config.yaml
dataset: "Sentinel-2 satellite tiles (TerraMesh)"
train_examples: 145000
norm: "groupnorm"
widths: [64, 128, 128]
blocks_per_level: 3
beta1: 0.95
beta2: 0.95
batch_size: 128
epochs: 5.5
Rows from block 8 of a small image diffusion model, named by matrix and row number. Rows with one number belong to one channel. Each number is 500 + 40 x the weight over its row's rms, rounded and kept within 0 to 999. All counts start at 0. Numbers have three digits each.
After each channel's rows are labels from the 100 images, of 14976 (inputs lightly noised), where the channel reaches its highest value: "patch colour" is the nearest of a few named colours to the mean colour under the peak; "strongest on" is what is common among them. Only what is clearly more common there than usual is listed. The data: Sentinel-2 satellite tiles (TerraMesh).
# convs0: first 3x3 conv (model.decb.0.0.convs.0.weight, 128x256x3x3, standardized in use, each kernel summed), inputs 0-127
# convs1: second 3x3 conv (model.decb.0.0.convs.1.weight, 128x128x3x3, standardized in use, transposed, each kernel summed), outputs 0-127

convs0.27:570488502590474542468475450538469492488592455496457453486479501477485538476489590488560592439507488591475571485502497444475439473509506489488443495486474479489491472490438490495587443443461490485515488592492510462491487454552538481480584489505571438557489439493486573457434455464613439489497449442564486469561490488471512434450454472494494455492490482501559488483436525490479516458427
convs1.27:492497444490483495444456539563445436499524466482461468446469468452501455485461374587482497489454567499512520513544462546487519542480515530567510472497569576498547521555576537529508584466496547489492524451473550470465481440519450466526506454455486453462540497473513477385503480480470478479497473472472600559464407552515505500459507522515483487504443462503489501468465512500444496467486
patch colour: black
strongest on: snow or ice; main land cover: snow or ice

convs0.41:424499520418539472548527532467556520525425528495559528514527531517505481529504410525438417536511506417534443506522493530508545541508504523509546492517518518527494544517544523499417539529510498499497492422511511525483502524459473526505457500522470535447493522490495453513534522515422532502487517537446526518465489521527508531534530506492490524490498526475451521503533493488509497521527
convs1.41:492513501506539523513508489503540510475481485511506508573510541477488512479496533497506537503531440519617509510424404521501563518544566542508504525501491523582524533571450492465585481550528550474518460511516486517557467565556420551517522501502507504534489520541539488553519530489424498505528508531519524530516556438508588479580490575539472576441410498465540561514485477526586544471510
patch colour: pink
strongest on: snow or ice; main land cover: snow or ice

convs0.117:459470485459494445490490551431491581498457505481492526486490490502469443594476460607456457549476486456490452485479478527481519488467433501482559474485512490608472510570562596487456511515474472465415454450479472470463463465435428615484430481478418549442477530462450437493542464498453582453477503586445622480424456612612470562598467493472470465462484619473447602484585439452461465469548
convs1.117:496483480462480473483490431441498485487477486475487480486496483480469473487507610431478483490489429458496461473469421472453460462448474457444460528476410457487444475448419473445498419534496482480479499470497481476489498496440484500479479481476498485490364491489465489649470495474487462487459475481525511431456588450497531477478482505441476451465520461471452446483470460480474464459457
patch colour: white
strongest on: snow or ice; main land cover: snow or ice

convs0.20:437510519433528474529506497490559435551441519501540512502511526488515483458499431434443437502530500441515453498530512503517532521518508558502496507513490501430505558443492430497434510501523515507506501431576540523498506529468497441493463496568481489452516486497507463495493519522430478501496492481446427509478495432446545482464536525498503528497491431496456434494473510501515520517488
convs1.20:488484500559537534475492513533435478445478474443485488558498484430433535440446538492483488439506524455500508521509607505527556565545518544540513502553505532579511536519527544471557500529491498477491489518424520521486519508557530445514462528461502489502560502451539510501537469497482518426474482452419414532469518490520500408534525428493436468430443453389487550496464515435506520488473
patch colour: white
strongest on: snow or ice; main land cover: snow or ice

convs0.19:455509658454504479492491488498499432527461498505498508493491565479508484441505456431462461485616496465492464496662513496518501492590510525497476511494471490430506534436472430496459489490534510507508511461518646521510508523480502434491477501648491477471521473514511476489474517503456465508511488464465430499489509431440620463451529497508512518507494432513466431495462528510502591519479
convs1.19:486465549505538525552501512501486518500463542512469547559565513541477547508487541534524501489518500526470530532474635549513488534514560519530505466523527516507531509489537510498532510494549497480503575564489540539527509554521591452501501516524500512492587494510499520499507547515448522468506528485386340497470553492488461445512501451488491476461324480488510532502543513514482504501505
patch colour: pink
strongest on: bare ground; main land cover: rangeland

convs0.40:418504494414523441519509502458523442509421527497530521506509493464513446481501411458422417506464504418515429504481501513492528514459491510504506503509474506455501548442503450496416523508467509502479499419516472477495496482435443471493439492491452511428480502491504433504512483529417499496486507495427463478443494452474467501489478531487490486493489463483428452495493464499509454481510
convs1.40:504393461510513524474491485431497480508529469453406478443430482471516528473488491516511465478452547467497509520539442518466503545455516480517472457531536513458534526516503542486554546450577533554479594484437521473478473486528422469508508508475510487449478472471478437513511465508403464425507491459464587474478542502510474520447541473417487442439502537587415437493514522515482490453451
patch colour: black
strongest on: water; main land cover: water

convs0.32:457472572459489466475475546449482530499458506481492545472476545519469466529472460532457457548545475457482455473562483539512527472524468497468545478472518479534474535527549535472458514519529474463455459453478543517465465511460471529473458472557457523457496517469455459496518511495455536459475503545455534515459459533539534530536515483471472509466472537475457532473540489458455516513523
convs1.32:489480526524484513516539508468496522492507487555437505498526501536523530510543553549484498520487488415477479475498674483517479476500495476518473424482520484482524481490564596460495496441534496502489541458479544514489550540477640505505488543486498487511605513510467491495519511506508495507514497502460308501482534562467490521540525558530477496469500512465453477524506538520542525505460
patch colour: white
strongest on: snow or ice; main land cover: snow or ice

convs0.1:447510542449507480515511503489520452524457516493525513507511537474513488477502446457454451515551502453513458504553509518491535513543499526505523508517478509458504512456516457500451524502484514502500499449516553486494499487482506461492474490551487507465486483489499475493509485495450493497490488510460455486483494453467550500489488493493498486493495459480467457491497524497509543487492
convs1.1:511585496544581537498516510571499497430507442405527450578474487407440564450484528469485496465548515466497499552551535445517555580501487526497519459561492483578488541486475549465539492480419450496522496527435515506505526523526554446502515545486524550515492490512517522531506495505538546551495499472510440546496510554531580459540545497512462514439458488420511556489497537435547528531449
patch colour: white
strongest on: snow or ice; main land cover: snow or ice

convs0.14:479489617479489491491488491485496464511481489492488500488490551484491493469489479464482480491645489479488479488636493492499490491578495512488485491490480487464489513466486464489479485487515492493494492482507614497493493493494505465489490492596492483489502484494492490488483493490483480493493489480486464491492492463469600482473496490494494490493489465496489463491479519492491583496485
convs1.14:508439471486461490505509515460517481543516509527352519443508497511517535493505542542524475503505504458523520510577563535505479514503504497573519447525532530464509471484553534511505503455507533534514576458492565497501462485515574491488519479475512476480553505563494496496491490540404490386485514473392386515488507490483350539474513438445460469513431511525469476510476512524470475495504
patch colour: pink
strongest on: snow or ice; main land cover: snow or ice

convs0.116:578481500585472563483468400532500521513593445476476422473476507507479562489477573510570575393507474578478583463503488411460429483512510516471403484488498469512480468520411512477572437423456486494532493578522510489494493479567555500469600485508591436566477446492494587454418478466601403492491450423571507495581489514465512404433484483494495480496479504489571513478408536490493516483437
convs1.116:514539552475453507534496529476529478484506530552543489563534533561507459503544319482464510507551502497502468498467518463527498479496506508485512472518496475540485499451512479504506529473473456506540483535569500535524528539519509562468473505551517530559579485492517547347501525519533512538488521550505578508534470583531521556562497519549516551571493507517569551533516485500553515581556
patch colour: black
strongest on: snow or ice; main land cover: snow or ice

convs0.103:397531561391558438541545534480549480549418560526563540537538565496526452508530393487402411536550529409543426536565519539549546540536489544535532520523501546484525561481536480526400556555541518516488513389517546505511523523431461490525429526552457540411530533516515425546536516531401525520525552514402484496436520479495535537515521522520510524513527485505417480525525487518514517507551
convs1.103:509576462504539471450455497574484474441477419458499486529524480471439505467414509493477513435489485528552509513454526484499524522512481513466516409487470484561517503546442503473503454378451459465519434501476495497525450497490516509510517524512510465500544533533547515500543501467497491499515474469432410552513481387535491461540461518550455575462375469448566549488470489493507537471485
patch colour: white
strongest on: snow or ice; main land cover: snow or ice

convs0.25:461542476463540468508535502519485444480471526567496509539537455480536465474556462449459470494468558475524474566472547503561494509462515456557473548536491538447551514447481447560465504537551538536520544466472469517542542528465468460543479554471492496465559541556538474551496536526462484544562557465463448508478547443462466499469521513562547537552548448561462444545478467543526460527522
convs1.25:490474492451475440470457476497485484500497489482421559415499480477511429515461493534506538470422401588565526474437461546480490429521511507499512602431489528469522470547501467546482397548613529487480485465535542482533491534476465528510525476546488469481514557530524490481532505489464480475528501558557480459526479442468517507486442574475534546524559489553535465484487446515504500464564
patch colour: white
strongest on: snow or ice; main land cover: snow or ice

convs0.76:432523483441542437519539545475492509483451544557528533535541475499507447518540440510422449529485539450531444555488529528565531509469474462542523530514513544511528515509527508545438533557548520514477520443462484504526529517447454514542457545491470539445565557539510457545531516528452533525552558523437513510456526510521479538527502500549530514529545514546449509542526460517502471511554
convs1.76:501584515523497488508510468528543514500500495500555532456511520475520447522548541503512527540489385570527527539521520538521529488526568517508527672501482474540514535496490463564528387648515512524528509461480470491483572476492496503500523492453492520510501526545473518530479498514504515503482464484523388439493408427451506555493469467508463500526520491503504455508472468494482484548474
patch colour: white
strongest on: snow or ice; main land cover: snow or ice

convs0.22:478458457462488479472492544440458549459460506487469534494489454506458457572472499565494484541446488479481454485446471535494520475428437445472574462474524498565473500543573557493486513539475465459373446481444432460455460456462457567492457475435441569478483565452417446511560459495470584417484527583483569486435448556568426568599448481459463456436496572476478553485573415427446425461569
convs1.22:499518503467486469535513455466535510491515525511523494532520498500461508503507563451487494491526427508501470472444351456480466450481461456442474520466434420477437476457407470446469409516486470490506468531510470503521497512479497507492509513507516517519261481483481498605499527493521489520507490490542538451516519447496534502508465530485483490474553509498483486496482468493499477495491
patch colour: white
strongest on: snow or ice; main land cover: snow or ice

convs0.0:447559464450532451528525483525529453525464514534550480523528472499560462480550446458439457484460525464542467544467557487514503525465520522545491559543499521455554473459487453535451529516529563553528554441522461524554551546443459466521465532468487517436515514548553455534515535497445490548535534481434456513461551453463455499480542492545554549550524455533437454521480476555552454525508
convs1.0:502459529459480467517473502480540510496495487534555538464529534569518459543524489497502528506472436587517522489469458575492504461525537509482507608476497568509502492592510442561505445609543538466515435465601488493523464507481424609488524490520495481509492510534502540491515518508552503536493508557615532482495508393488531582492442500480514523559543478525531479490488448499509499522517
patch colour: white
strongest on: snow or ice; main land cover: snow or ice

convs0.86:480524499478489494476483460506468412473484500510487500486482494446519497429502474412483480462471491482482488488482516486515484475478510464487442524483447484408524531418440409492478481482517522498511514485472483468522496477494494416484499486498508448491523469507516495489450482503483434500498487426490408463502517407415483445423461503490508472508488407518491409482428496522499473477456
convs1.86:483457495493522474511491501443530511510510522482444512463470530517529494523487459524530466512479601530489519493562441551430499520469522470511507536520558557456534495529508528555524614507609524508485568503472549451465496481485450475458491464513469510467482443450479479488468506485416491494490474493493564419497488604463502538428479488407482437465487529577441400448530493462443499494474
patch colour: white
strongest on: snow or ice; main land cover: snow or ice

convs0.80:508486513509492508488497486502476452466509486498481486495497488453486510463498510452509509479522498508494508501516490480498480493516492467497471490491459497453488489455471454503507477492478487489500491515469520456489494465517517458497513500510515469518496483496492517489466468486518469497498490467516454458515490455464520470464458481506493466493498457499521455496466505489485522461472
convs1.80:495432401492486489499508481468495530527525447432403494460487481470507484485530480511505494475485496470488487487521443511445480462477500497512499398475510492453475505509513477490493546499557503520458566528442517483485518521486437489517523505436497505472484499486498460497485494496405488447517521517354545469520476547473355425481523439480558460514346528496468479491519502540470521500484
patch colour: black
strongest on: snow or ice; main land cover: snow or ice

convs0.29:458512562454493493510497484507520424532461492470523504500499527489516499448501448425465453493546492459502478503563509502502508512523528540507490508513480490423507514432488425488454501484543521515530518454539554527513511536488504435475489493574508483474504473507522483476485528484453471516474474473467421505497510423439544473456541485498510530511474425476474423482469515517519524523478
convs1.29:510466512552520526507529532540529501517466503480490512523499504509503554518516529480529527514531561501518529574567504560573553557585565555532597450544517507560547547514469499496583551423492583542544572502529524528526495475592540549544526522468533496548549563541560521503545450534566552490511513455385479525507516492525426531549538470533510504486449493472507541522505500490521483518499
patch colour: white; pink
strongest on: snow or ice; main land cover: snow or ice

convs0.34:517508473525513515508504451522507495509534502510482458528525480483506517485517519494522520443483510523513519508477490450485456522485488495520449489517484516490494480491444490512520476472481487502514485524496486477475510480524520486490523501479518481525494478485503525490475478501541457521495490437525489477519502486470488440458481499511487485499496480476527487497450507501507492476476
convs1.34:493479451484494497451495553510434489466525426448461437446447472444501492463471437559474475484462539429420495498573506499454499543473495501549478449510568552476526489545594560492483556448505493500481541467424541469462465471532467425495488472459498489458480464433493459430503481493472482497497484445446537554478384536536442490463534428493485464495441509495458500462490531479469502485431
patch colour: black
strongest on: water; main land cover: water

convs0.91:459498461463501459498500536447486571470463502486498506490501456514494456585490463583461465533452485463503462484453500511484509500437448466483540497500524494576496487565542576487463511522472499482433473460459439478483479475447441582485447474443441541455470539478474449500537478492461561467478512550456585492441473573581436551569473478474488478477482578479457572480559428473481431479542
convs1.91:489435478509446481449461510502464467500505479519443492436470473486510451506464542522481490500440549455456479489556498493476482517460488486515483420510535531484528482498547505520485550436529490477488534431454483460430447454459512455448470438483475448430388445457452473568450463461441460437436466482423505466437482504492400484433497438487490453502435477508460461461471486486447449469479
patch colour: white
strongest on: snow or ice; main land cover: snow or ice

convs0.17:461525463466555468536541549483524509516471563515543545539543504475518472531531466517457473547458536470534470539462516537499553531468480487534533521524488539518526544503532515535458558548479511530490524476494457477528532475466464531551479544481487587475494561530518479556596481569479571529535569540475527487466526521530469567543467530535527479532542529520482520546559477519524463485584
convs1.17:542579482491456491532513487497571544555579561556577553487527494504532510554491537495527515529493424569523514502469400533525488449533520488475518632475484462457489516487419462537492432610497532535477487507517427535509546492479463481513519512504530510496446507459500499529498506513546504494517511526568490446504429496492465509474481511499532461511644530552475488507508471542470458506542
patch colour: white
strongest on: snow or ice; main land cover: snow or ice

convs0.77:469482429472497461496502548453477556458472511478500519488501436511481463591481472568465475548412483471499471482415486526481525496411444453479559484492531496567482489551555560482469525535470488472435462471446404474468470476458443576490461473413453563461467555466463462505560476500476573459472519563466569493453459560565403571574473480467476478465485566468472560482569422459472401477560
convs1.77:473461485449438456471462458454457465513458493507463476448469475499494440483471585487469498476459479471485486489515476489475479494457492506500489478485488484485497477449512532478488463481534492475456493460478450461464448466454527467476449445494477467466293474486449459603468474458474448477453454465477467451452495432472480464458461486493457449442501465487451436477470450469453435447480
patch colour: white
strongest on: snow or ice; main land cover: snow or ice

convs0.90:509475559506498531503485483503523452531503498482505518478486541482482535450471503447513502489552477503489511473555473502506505495538509544475477475477480479440474556458474445473504481468508479478506478510531556491474476496540551445476523475563520461531509458473481528473461487507508456479475466459526429486530479442439558458445498519472472493473475430482534448477453545481482539489464
convs1.90:515427498526482506501501522512480481465547494495403495476482511476503482497506527504487493541502540478474487502614535499499499510524500491496488398521518549491502481478527471518491535453474511495532620462490627501467492434510483452479491474445504481486496479508495505507484439526442493412461507518383482523490480568522371514499524389505532501544370497494501503465488501484471485561502
patch colour: white
strongest on: snow or ice; main land cover: snow or ice

convs0.85:462506493466511470496501508495487490488472498528486506509507479507502476495523464488465470495482522468505473525492512501548493497478492477513489517501507515486511504493492493525463495529551506502492509466479483519520506537474477491521480514489485497473540538522507474524493529505466501509525533484468488511479519490496480506491532492518512536511520489532467486510497484515492476524513
convs1.85:504520544465472466525504482467562534535509538535556548478505547525556462542506521498516509549500403590540523483448489563519498459520537484490513673501479461503499498514485460554506394625527547510502482470580477507494542471470471536478507484511503497527507497523492511510514497508502484521485484515551469455524431446482473554482439478490535492540634500558511480485492479499468448510545
patch colour: white
strongest on: snow or ice; main land cover: snow or ice

convs0.53:447488554456510465497506609460489525477455543508521586495500521521479462548496446534455444618545490449504448498551490597539571494530472473489609491479527509542488542522624538494452550559548483461455476451454539526477477517454470550506448491537443541455525546484476457521550522518446569475494528585452543526449488534585533581585519510491477512476506550496452533501605493485460521529559
convs1.53:498568461515517514513506479517537522505511472507546484491502512464500541500516496577536470539478381505520498505516574468438480516448474474551457506510549428429534502434518532501482373476514429519502441461465477521505530485455532456541585523497516531451551475581441468477475505507519478519516498509501378529495454509488614513450504575487496481430513505591468488503483521542470488482509
patch colour: white
strongest on: snow or ice; main land cover: snow or ice

convs0.84:543518570546505557500491435534512445520546480504496458494498537477518554435507545439550545432586496544499546494584526443498459497563541521498422523503465488434517520452420431501543459462509523522540523561518582487525522497567555432498568508574565449570509459527522570481449490496564425519517480420567427475563520428418578433424502488519530493525499419521573433499419542525514568484449
convs1.84:486422503500511510544530473510467496514463438506416452488505498476500491484522441512490513509522496416447509524553471432459498524470470510501498422500521509505505509412529562494468500344535432524516538518455602475513500548457506437496500530504497564495462477554468487459480524528371493460513478486424498524472500578472512490499553459510469516493397506552460466477474527499513498523447
patch colour: black
strongest on: snow or ice; main land cover: snow or ice

convs0.93:465537489462519481491504498501486467482473515561493508513508470505526488479538461466468470485468530471513477527481542496578488493464507467518470542510510514462544517475472461533464493525581532534514535475490479535546537554487491472529489535486502489483581529549531487538480551522475482532554539464479465524492540464472473486469543509548548550545533462568484464527468488538521463542502
convs1.93:499508494485495479505495454481543522518508504483480536493494497496518462529504506515502511479484425578588529518431484567498526499521579511518531732503498489507517530529485484557555477656554535516511485493538470486509505517490488512491507491492483503512494514481506524497480518503438475432482468499484456413486442508438528493458430474434501458498574477509485449475482467497465457489487
patch colour: white
strongest on: snow or ice; main land cover: snow or ice