config.toml
image_size = 48
conditioning = "none"
weight_standardization = true
dropout = 0.05
beta1 = 0.95
beta2 = 0.95
warmup_steps = 180
Rows from block 3 of a small image diffusion model, named by matrix and row number. Rows with one number belong to one channel. Each number is 128 + 24 x the weight over its row's rms, rounded and kept within 0 to 255. All counts start at 0. Numbers have three digits each.
After each channel's rows are labels from the 100 images, of 14976 (inputs lightly noised), where the channel reaches its highest value: "peak at" is the part of the image that holds the peak. Only what is clearly more common there than usual is listed. The data: Sentinel-2 satellite tiles (TerraMesh).
# convs0: first 3x3 conv (model.enc.1.0.convs.0.weight, 128x128x3x3, standardized in use, each kernel summed), inputs 64-127
# convs1: second 3x3 conv (model.enc.1.0.convs.1.weight, 128x128x3x3, standardized in use, transposed, each kernel summed), outputs 64-127

convs0.100:161163125178166150129175145149153131104151125093124136110132150131115172119115147142119180151160112161095110150145083105130136140163162089113158097127108130127117121105121158126121116113104128
convs1.100:103154144127148140158118145137171165165139138161141149157150150141146123103158142181184142118169139140122139105168196126143148127106113157136121123151129126158125145144150100133128123089120111
peak at: bottom right

convs0.67:118112147106085129145116136134126157175123150141151143158148132108159096120122136142112090128118151078166159095117172138118091117101092175153076152131126145149127111124122083110119115137136127
convs1.67:104108152133115117137121145120115140172127146110149156085165134105161140071091124125096127183121171128164153150120077113135107134130136154172120133114103109139109099117106145127139140198118142
peak at: bottom right

convs0.103:157170124188159155139170145151159136112153123091125143112135156125126168115111154149113180150168115153098112146150083102130128138159157095119151093121100130131114113096115152120116111118098126
convs1.103:100151145121143136160113150127176169158142147144147154148145176124150115099147144183169134095166134129128141098174187124135138110099103149143118119149128127169126136135132092122119120098116104
peak at: bottom right

convs0.99:117162101157153111108167109151145139111119107112101109159110126118105150132095115134138172157155105126099098111135144092109123132136140105111130092106096100125092111113123120123115087118095089
convs1.99:128136133133138146156099117123129105108151121136146138108116132141139126114150145121146120123135122146128144155140122136156145147112152129105128127141146188122141142156126134133132138099134163
peak at: top right; bottom right

convs0.21:129173105164109132140136121173177185145131102098100128134124155095120128112090136184094141151177130120113108115172132093113106138137138144150121097124096117185092104101128120120118096140095107
convs1.21:110153163110146114095119092079165156131106180172135125139141107129126122130133100174152108104143140127144139070137119157112131121130128108144143171143147078143152141155134109130128133105146074
peak at: bottom right; top right

convs0.44:117115116122143107102136113122105095079120117146108099162103103159088119138132099101162125127113100164095106133113181159118181108132124081094148145148163106101161176167168152169162155103163141
convs1.44:140133118140152126116119116153099080117107125153126099127102126161113134159147121089140164105123113112133130097098112166113151144116151132102112156125164116067169159160151112147146130077170099
peak at: top right

convs0.71:112099140095090116134101117113105131179117145164140128142133108113146092136137118114132090115102133090149140100096142137111104103094090170140084149117129119121125117138130089123126117148135116
convs1.71:114146106193147142125156112141150161147143138121108140161148162168125158139102157160150156188175170141130121098134145126123144140133154124168114106142128068142125143125153115141146138142130082
peak at: top left

convs0.85:144116141105123169152086129106122125118126143106163148175129149122168141143123167127113120114111134121163163129138193112177099158122149127127131116088121181135124093111073132095099121100106128
convs1.85:108101167104083113132125147106107131166119154132168152098162118127160089079132103113098086156095157117162161143105094142117114097121086150156111146127132112129141126120140131134147142182141133
peak at: top right

convs0.86:144106153105098152155091145111123137145131154134163151183151137107170115144128150136117100099113150104171166133126181135154090126097115141144106137117126183142135100120085130092101122098129161
convs1.86:078109148104098099108143130112111137151114146137144142099151119127140106089113090117104102155091148119149142122112086140105140113153105133152142141138129048132135143135159090152158136171146090
peak at: bottom right

convs0.1:161146148159132170157124171130160135121174149076151169099159176102152147118123174161093135107153129154124137132159066112132123126119145101126139105107108139139131099099076144086079116099104129
convs1.1:101148130127099117134133133139153177146111120088138141122139143103144104111104126149063118158134151127145140150164120091142091128149134145162141094129090127192090087075107146101105122176091142
peak at: top right

convs0.109:156171123179163149129176143154156134105149124094123137109133148130119173121111146142114181157163112155096109147146079100131131146164161093114157094122103128127113117100117154121118112120099125
convs1.109:098150138133138147169111127143178148147151127147139151143137153133146119098149148177165138111172133133120140101176181122143146123101118147127120113144129132155121142138136096137127123080112108
peak at: bottom right; top left

convs0.64:129105150100088137147093133111117134153119152144157141179145125108163105147133136129116096106109152092177166128117184140147088122096105157147097145125129171138134105123101118101112125118136156
convs1.64:084110143107121102104137131109114136149122150139143138097152124136135118098106090118117112160095155121150141112108085142108146120147119132156131145135133045128136146139164108161162141161148089
peak at: bottom right

convs0.33:131132121131165112099148122129115090066136129150109102150108110162085129146144108105171145149127079148087094121105139143101168099125119063067134136130150114082146158157151138156147138088146130
convs1.33:121118130131159131140114154137090090121117121158140121105111147145128155110133144088154152145109117106131139128108109154137147160126143135104132148123167125080167159189137137153169147130166121
peak at: top right; bottom left

convs0.119:106159092151151104102153091141138136114106100124092097137096116128100144137102107127143170156151102126102096107131120103110132137135144116114129103104111090126102123127134111138132105125108086
convs1.119:136129127128140143148101120115130105094151117122135133117110133131129117129137144127144118118135110147109127153130137117133136127104133106097118111124128177119123128136115139123119119099115162
peak at: bottom right; top right

convs0.30:156148124157117168161121158144167158138164123072124165102154178096147150101100176170072128123158147147130130143170089100151110164144163135153142101119104146168112100092090145097098120129100123
convs1.30:087139135138114102112148132135160175135116130103126139133145134107127107083114094165104124129150151128130120144148156111125101095141091123163135105152096102181100102092125137100103124172101133
peak at: top right

convs0.122:100159085154136093089135085143145137098095088131091088122087118126090138129096097133141160146159112139110109118149123124121135147139152115119133121115131100138123133148140127145139127131129108
convs1.122:150122131113140131153117134112115091096160126116127129129117134120119118144140145110131125111124097118099116149118133111137120118099117112076116110129120190104119116132100131109102104049109165
peak at: bottom right

convs0.24:130172108163109135144135121173176189152133105099103131130125158097123128115093140185095139151177130118113107111171129092110104135134134149151117098121094115188092102099125116118117094142093102
convs1.24:114133149147141116095162103117179187130127164138130132170170140147118125125136114187133121112161141145123122098157154147114135092141111101159140141155132086177145137106137123123119135128133092
peak at: bottom right

convs0.5:128172108162109133142135120173175189152132104100102130131124155098122127115094138184096139153177129117112106110170129092109103135133134149150116098119094113186091102100126114118117094144094101
convs1.5:115123151136137109089150102098170181122113179152133123161157129147112122130142102179137113127151127136117122085146143162116140098149107091141150156176144078172158148123149117124130131118147083
peak at: bottom right

convs0.110:150169117176168133114171138153156134097138122100115120122124143135106176120107131142123175156163117160099104146151094107134137157164167091116163100129109122133116125109123161126123116122108124
convs1.110:109167126138144141183096120159166134148158107142127156129127139129145111130150156162152157120177126114110129107152151117119145127077121157116096107125124144133116139137141100136122105055111116
peak at: bottom right

convs0.50:114111137117140095093132118105108093081128147145131109092121104134097112142133101099134120122102103150108124109115095151098144108132123089087135151131142103097156143154131134131131130080147124
convs1.50:132124120110165109108133111109096076101098120164116095125090093164104129133154101088174150142107094132113119133108132162116178124133130105083141153134168136079166172178156139170171152123166133
peak at: top right

convs0.31:148169126183133176158134160153189172140173127104124157129138194133140174104133179188122146130176117125112108134167086100140126143118141110137140092106106131164110115094104125105105120122108118
convs1.31:122140129135098133141124136159148164147133124093140146131146140090147118131104140144081113128135152124144138145148130087145073142132142148160118094120082133173083073065094146080081105152084138
peak at: bottom right

convs0.104:142172100174153119106150120155159145101119105117105111123108142132103171123098123146130173156168118153108108144159093115140134162154172101124153110117122119145119126127126157134131129127120121
convs1.104:118146131122149138166126138129150118138151125119127144153131144112135132134136151147146153102160119116099120122142159101125136128112126142101126104144105163124103123134120111109096087022094133
peak at: bottom right

convs0.17:139175122181101156157133147165187177149161121116120147152137174114138143124114159188129127128187123096111109117169116104128111140114131122140117094112104119171105112111106106101103109124109102
convs1.17:138148130150104138144127134153162167148145129088135151142154153083146139149104149163087125109156150122136135129155133091130072144130144146155121096118080129167088077069090135073069092123085130
peak at: bottom right

convs0.26:141179114183108157151136144164185174129151112088116143118131176093130148115100159185083143134180129136121118131185104106134109151141154117143133101131102134180107103093100139098098110129107129
convs1.26:092135146118123110124137135134166186151138155132147150157160140100147097126141125169114094114145141120144133093153161133112105074146098133159143145148106091178122114106130119107103092147118089
peak at: bottom right

convs0.91:159117141119120153144094144110129126121132144121158145150139144115155121136125151137116118091124141122160161152133139139159097125105121119131120138114130197131147101120082155086097129087133174
convs1.91:083106143109095116119135126122115142152118143133147144102152134130143106079117111119101083157080152135153145127115104135122129127151127145159142144132129073139133136120148116153158137174140108
peak at: bottom right

convs0.69:112100140095089115134102116115105132180116144162139128141133108113146092135136118115131090116102133090149140100096142136111104104095090171140084149117129118122125117137131089123127118150135117
convs1.69:115147094194150135123170115153130143141138099123114135159149159163124162129111150145138156198156163142133125109132130131122150137141147125157117109135129079128126140118151124141142138156135095
peak at: top left

convs0.113:155167120183163145127171140149156131101147121093122134108128148126115167115107144143116180150165114159100113149150086104131135140164161089113158096125104131128116119103122157127121113115101129
convs1.113:100140143122144137166108147128165149156140139159145149151140160139148116100159150172181138092160133125123139100167187129130150127096114151129110124139133126150131142148137094132126120079121107
peak at: bottom right

convs0.125:159167121181160147124172146151157135104149122089123138105134149129119169120108144144110171152164120162103113156151075108137133146166162092119161100128110131133116120103116159120118123126108133
convs1.125:107158133129146146165126127147177164159145132134128149161138158123142132110139149183155147112175128128113124104169191107135130130107119152132116105138111135158106122124128098122111099083098113
peak at: bottom right

convs0.13:166160133171122172153123161143166143113171135086137155123144174104137152117118172165089140118165124146126130145171096122140121147138154101124143115127117150152136110105079156086089123110118144
convs1.13:094156140150096113126141127162173193140144147108133143150148153091134110119125133176094106130158135115129120107171162107116091110143125129155126115121100089183105101085123117111110096160107093
peak at: bottom left

convs0.12:128173106174094146147136138168183180143146099094105137125128167096125129096096149188080128145174135124123118131180129104128111143134142137150124101139100136185097112096124129116117109139107128
convs1.12:118160145139110125120135109120175170143134149113138146161156135085143131150122123175113120100170143119139128097151138110113083103145127117159137120133090103173104098091116129080084086128099101
peak at: bottom right

convs0.95:117110150102090125137124134136118148170120153138153136158143118113154100128131127126108094137107149082166161101107182140127087121102093177148080154136127142136131108121117085106117122141135128
convs1.95:092097157140116117134131150124120138162130159117153151085167134114157145059098120123102122171123159126158152148120078119123111127136129148156120131115115099137117109125107143129144144219124138
peak at: bottom right

convs0.52:050103108093096070096089080117110134119082112158103088129098089119098058133125075114144094102104126124124129099122148171113146113109101132129113165140160087137160152163151103147147150131170125
convs1.52:163099136106156116099131102101071048108107144149132103136119094153117135175143102065162138109097112136128129126078125152118156127120131109096129152105155133056155150161144140145141134103155132
peak at: top right

convs0.25:130173108164109134143136121173176188150133104098102130130125157097122129113093140185095140152178129119112107112171129092110104136135136148150119098121094115187092102099125117118117094142093103
convs1.25:109143155155138116097152102097167176130133148147134139164168128141123117125144116186133114106149154143127129095157151149114132077139095104161141143166132081170147138113141123127122135120137087
peak at: bottom right

convs0.53:139115133123164118113152141120102078075149136141122117165125109159099129137143115094162137143112093156094105127092171151101171087120111064074138137149149123069158160153143154145138134075150146
convs1.53:134126098158172126121136142166092092111105095145107098122089131150106177120127129092153175176128107108121115132106131148129152167140169129105126145117150122079150155165144146157166139148157125
peak at: top right

convs0.108:158166124183162151132171144150156132104152125092125138112133150129119168116112148145115178148166113156095111148147082102131132138162159088113156093123101131127115117097119155124119112117100128
convs1.108:100151142122147145159106137142170163152142137150139149147139165135149115097150149179176141099174131132127140107170187122141150127093117153139116120132130136166127136143125098126116122094116114
peak at: bottom right

convs0.7:159149139160122175157122166139159142123170139081143165118152172095148155108124173159085136111153139150132139146163098114150110147132155116133140112121109151152128097100064156073073116112106139
convs1.7:098157123154102110121149133163169193135131120100122134138142144095124105111119113167084119157152133124118113131164145107127093107149117124152136104143095100183103101077127128109110102173104117
peak at: bottom left

convs0.3:129173106164109134142134121173177188148131102098101130130124158096122129113092139186093140151177130119113107114173128094112105138135137147152119099122096116190093103101126119119118096141095105
convs1.3:105131149127144105088143114098158171126116165161129122159153115136107119125143091167137112089152127134118118083143147159113121103142116099146149159155138074162152139134137116126125130127141078
peak at: bottom right

convs0.20:162145138153118175155108165133156141124166138081143162119149171095148158115121173157088132108150137145134140145161098116155109153132160116132138112117111153148130097102060152071073120107108140
convs1.20:089148130138087112123142130156161190137129121094129135128144140102127097099109118159074109154143137130126118137158140100127086117149119128154134103128094102187096096071121133110113113179101122
peak at: top right

convs0.77:161122136126123139134110145113126124131121134121148137123137138124147130130125140128107126101124144130150153159129113143152111125121128127136132137141131190127141118117112160110119135109139184
convs1.77:105087147107111115133134123116103128158123153151150149132157125133155140117144133111129105105087152118155150094096150149113127150137144153156131159123144087124149134147131105135138135144152091
peak at: middle left

convs0.27:133169107171101145147134136164182178142149102091104139135130166096125134103092149186090131144176131124115111127176125095124105143136141131147124095130095124181093104092115129108110105142099118
convs1.27:112163159127104114125130112146183185146139172116144150157162152093144107147138128177100115084159139119139134088156132127112100094142112131159144134139107100179125109101127113097090086119110091
peak at: bottom right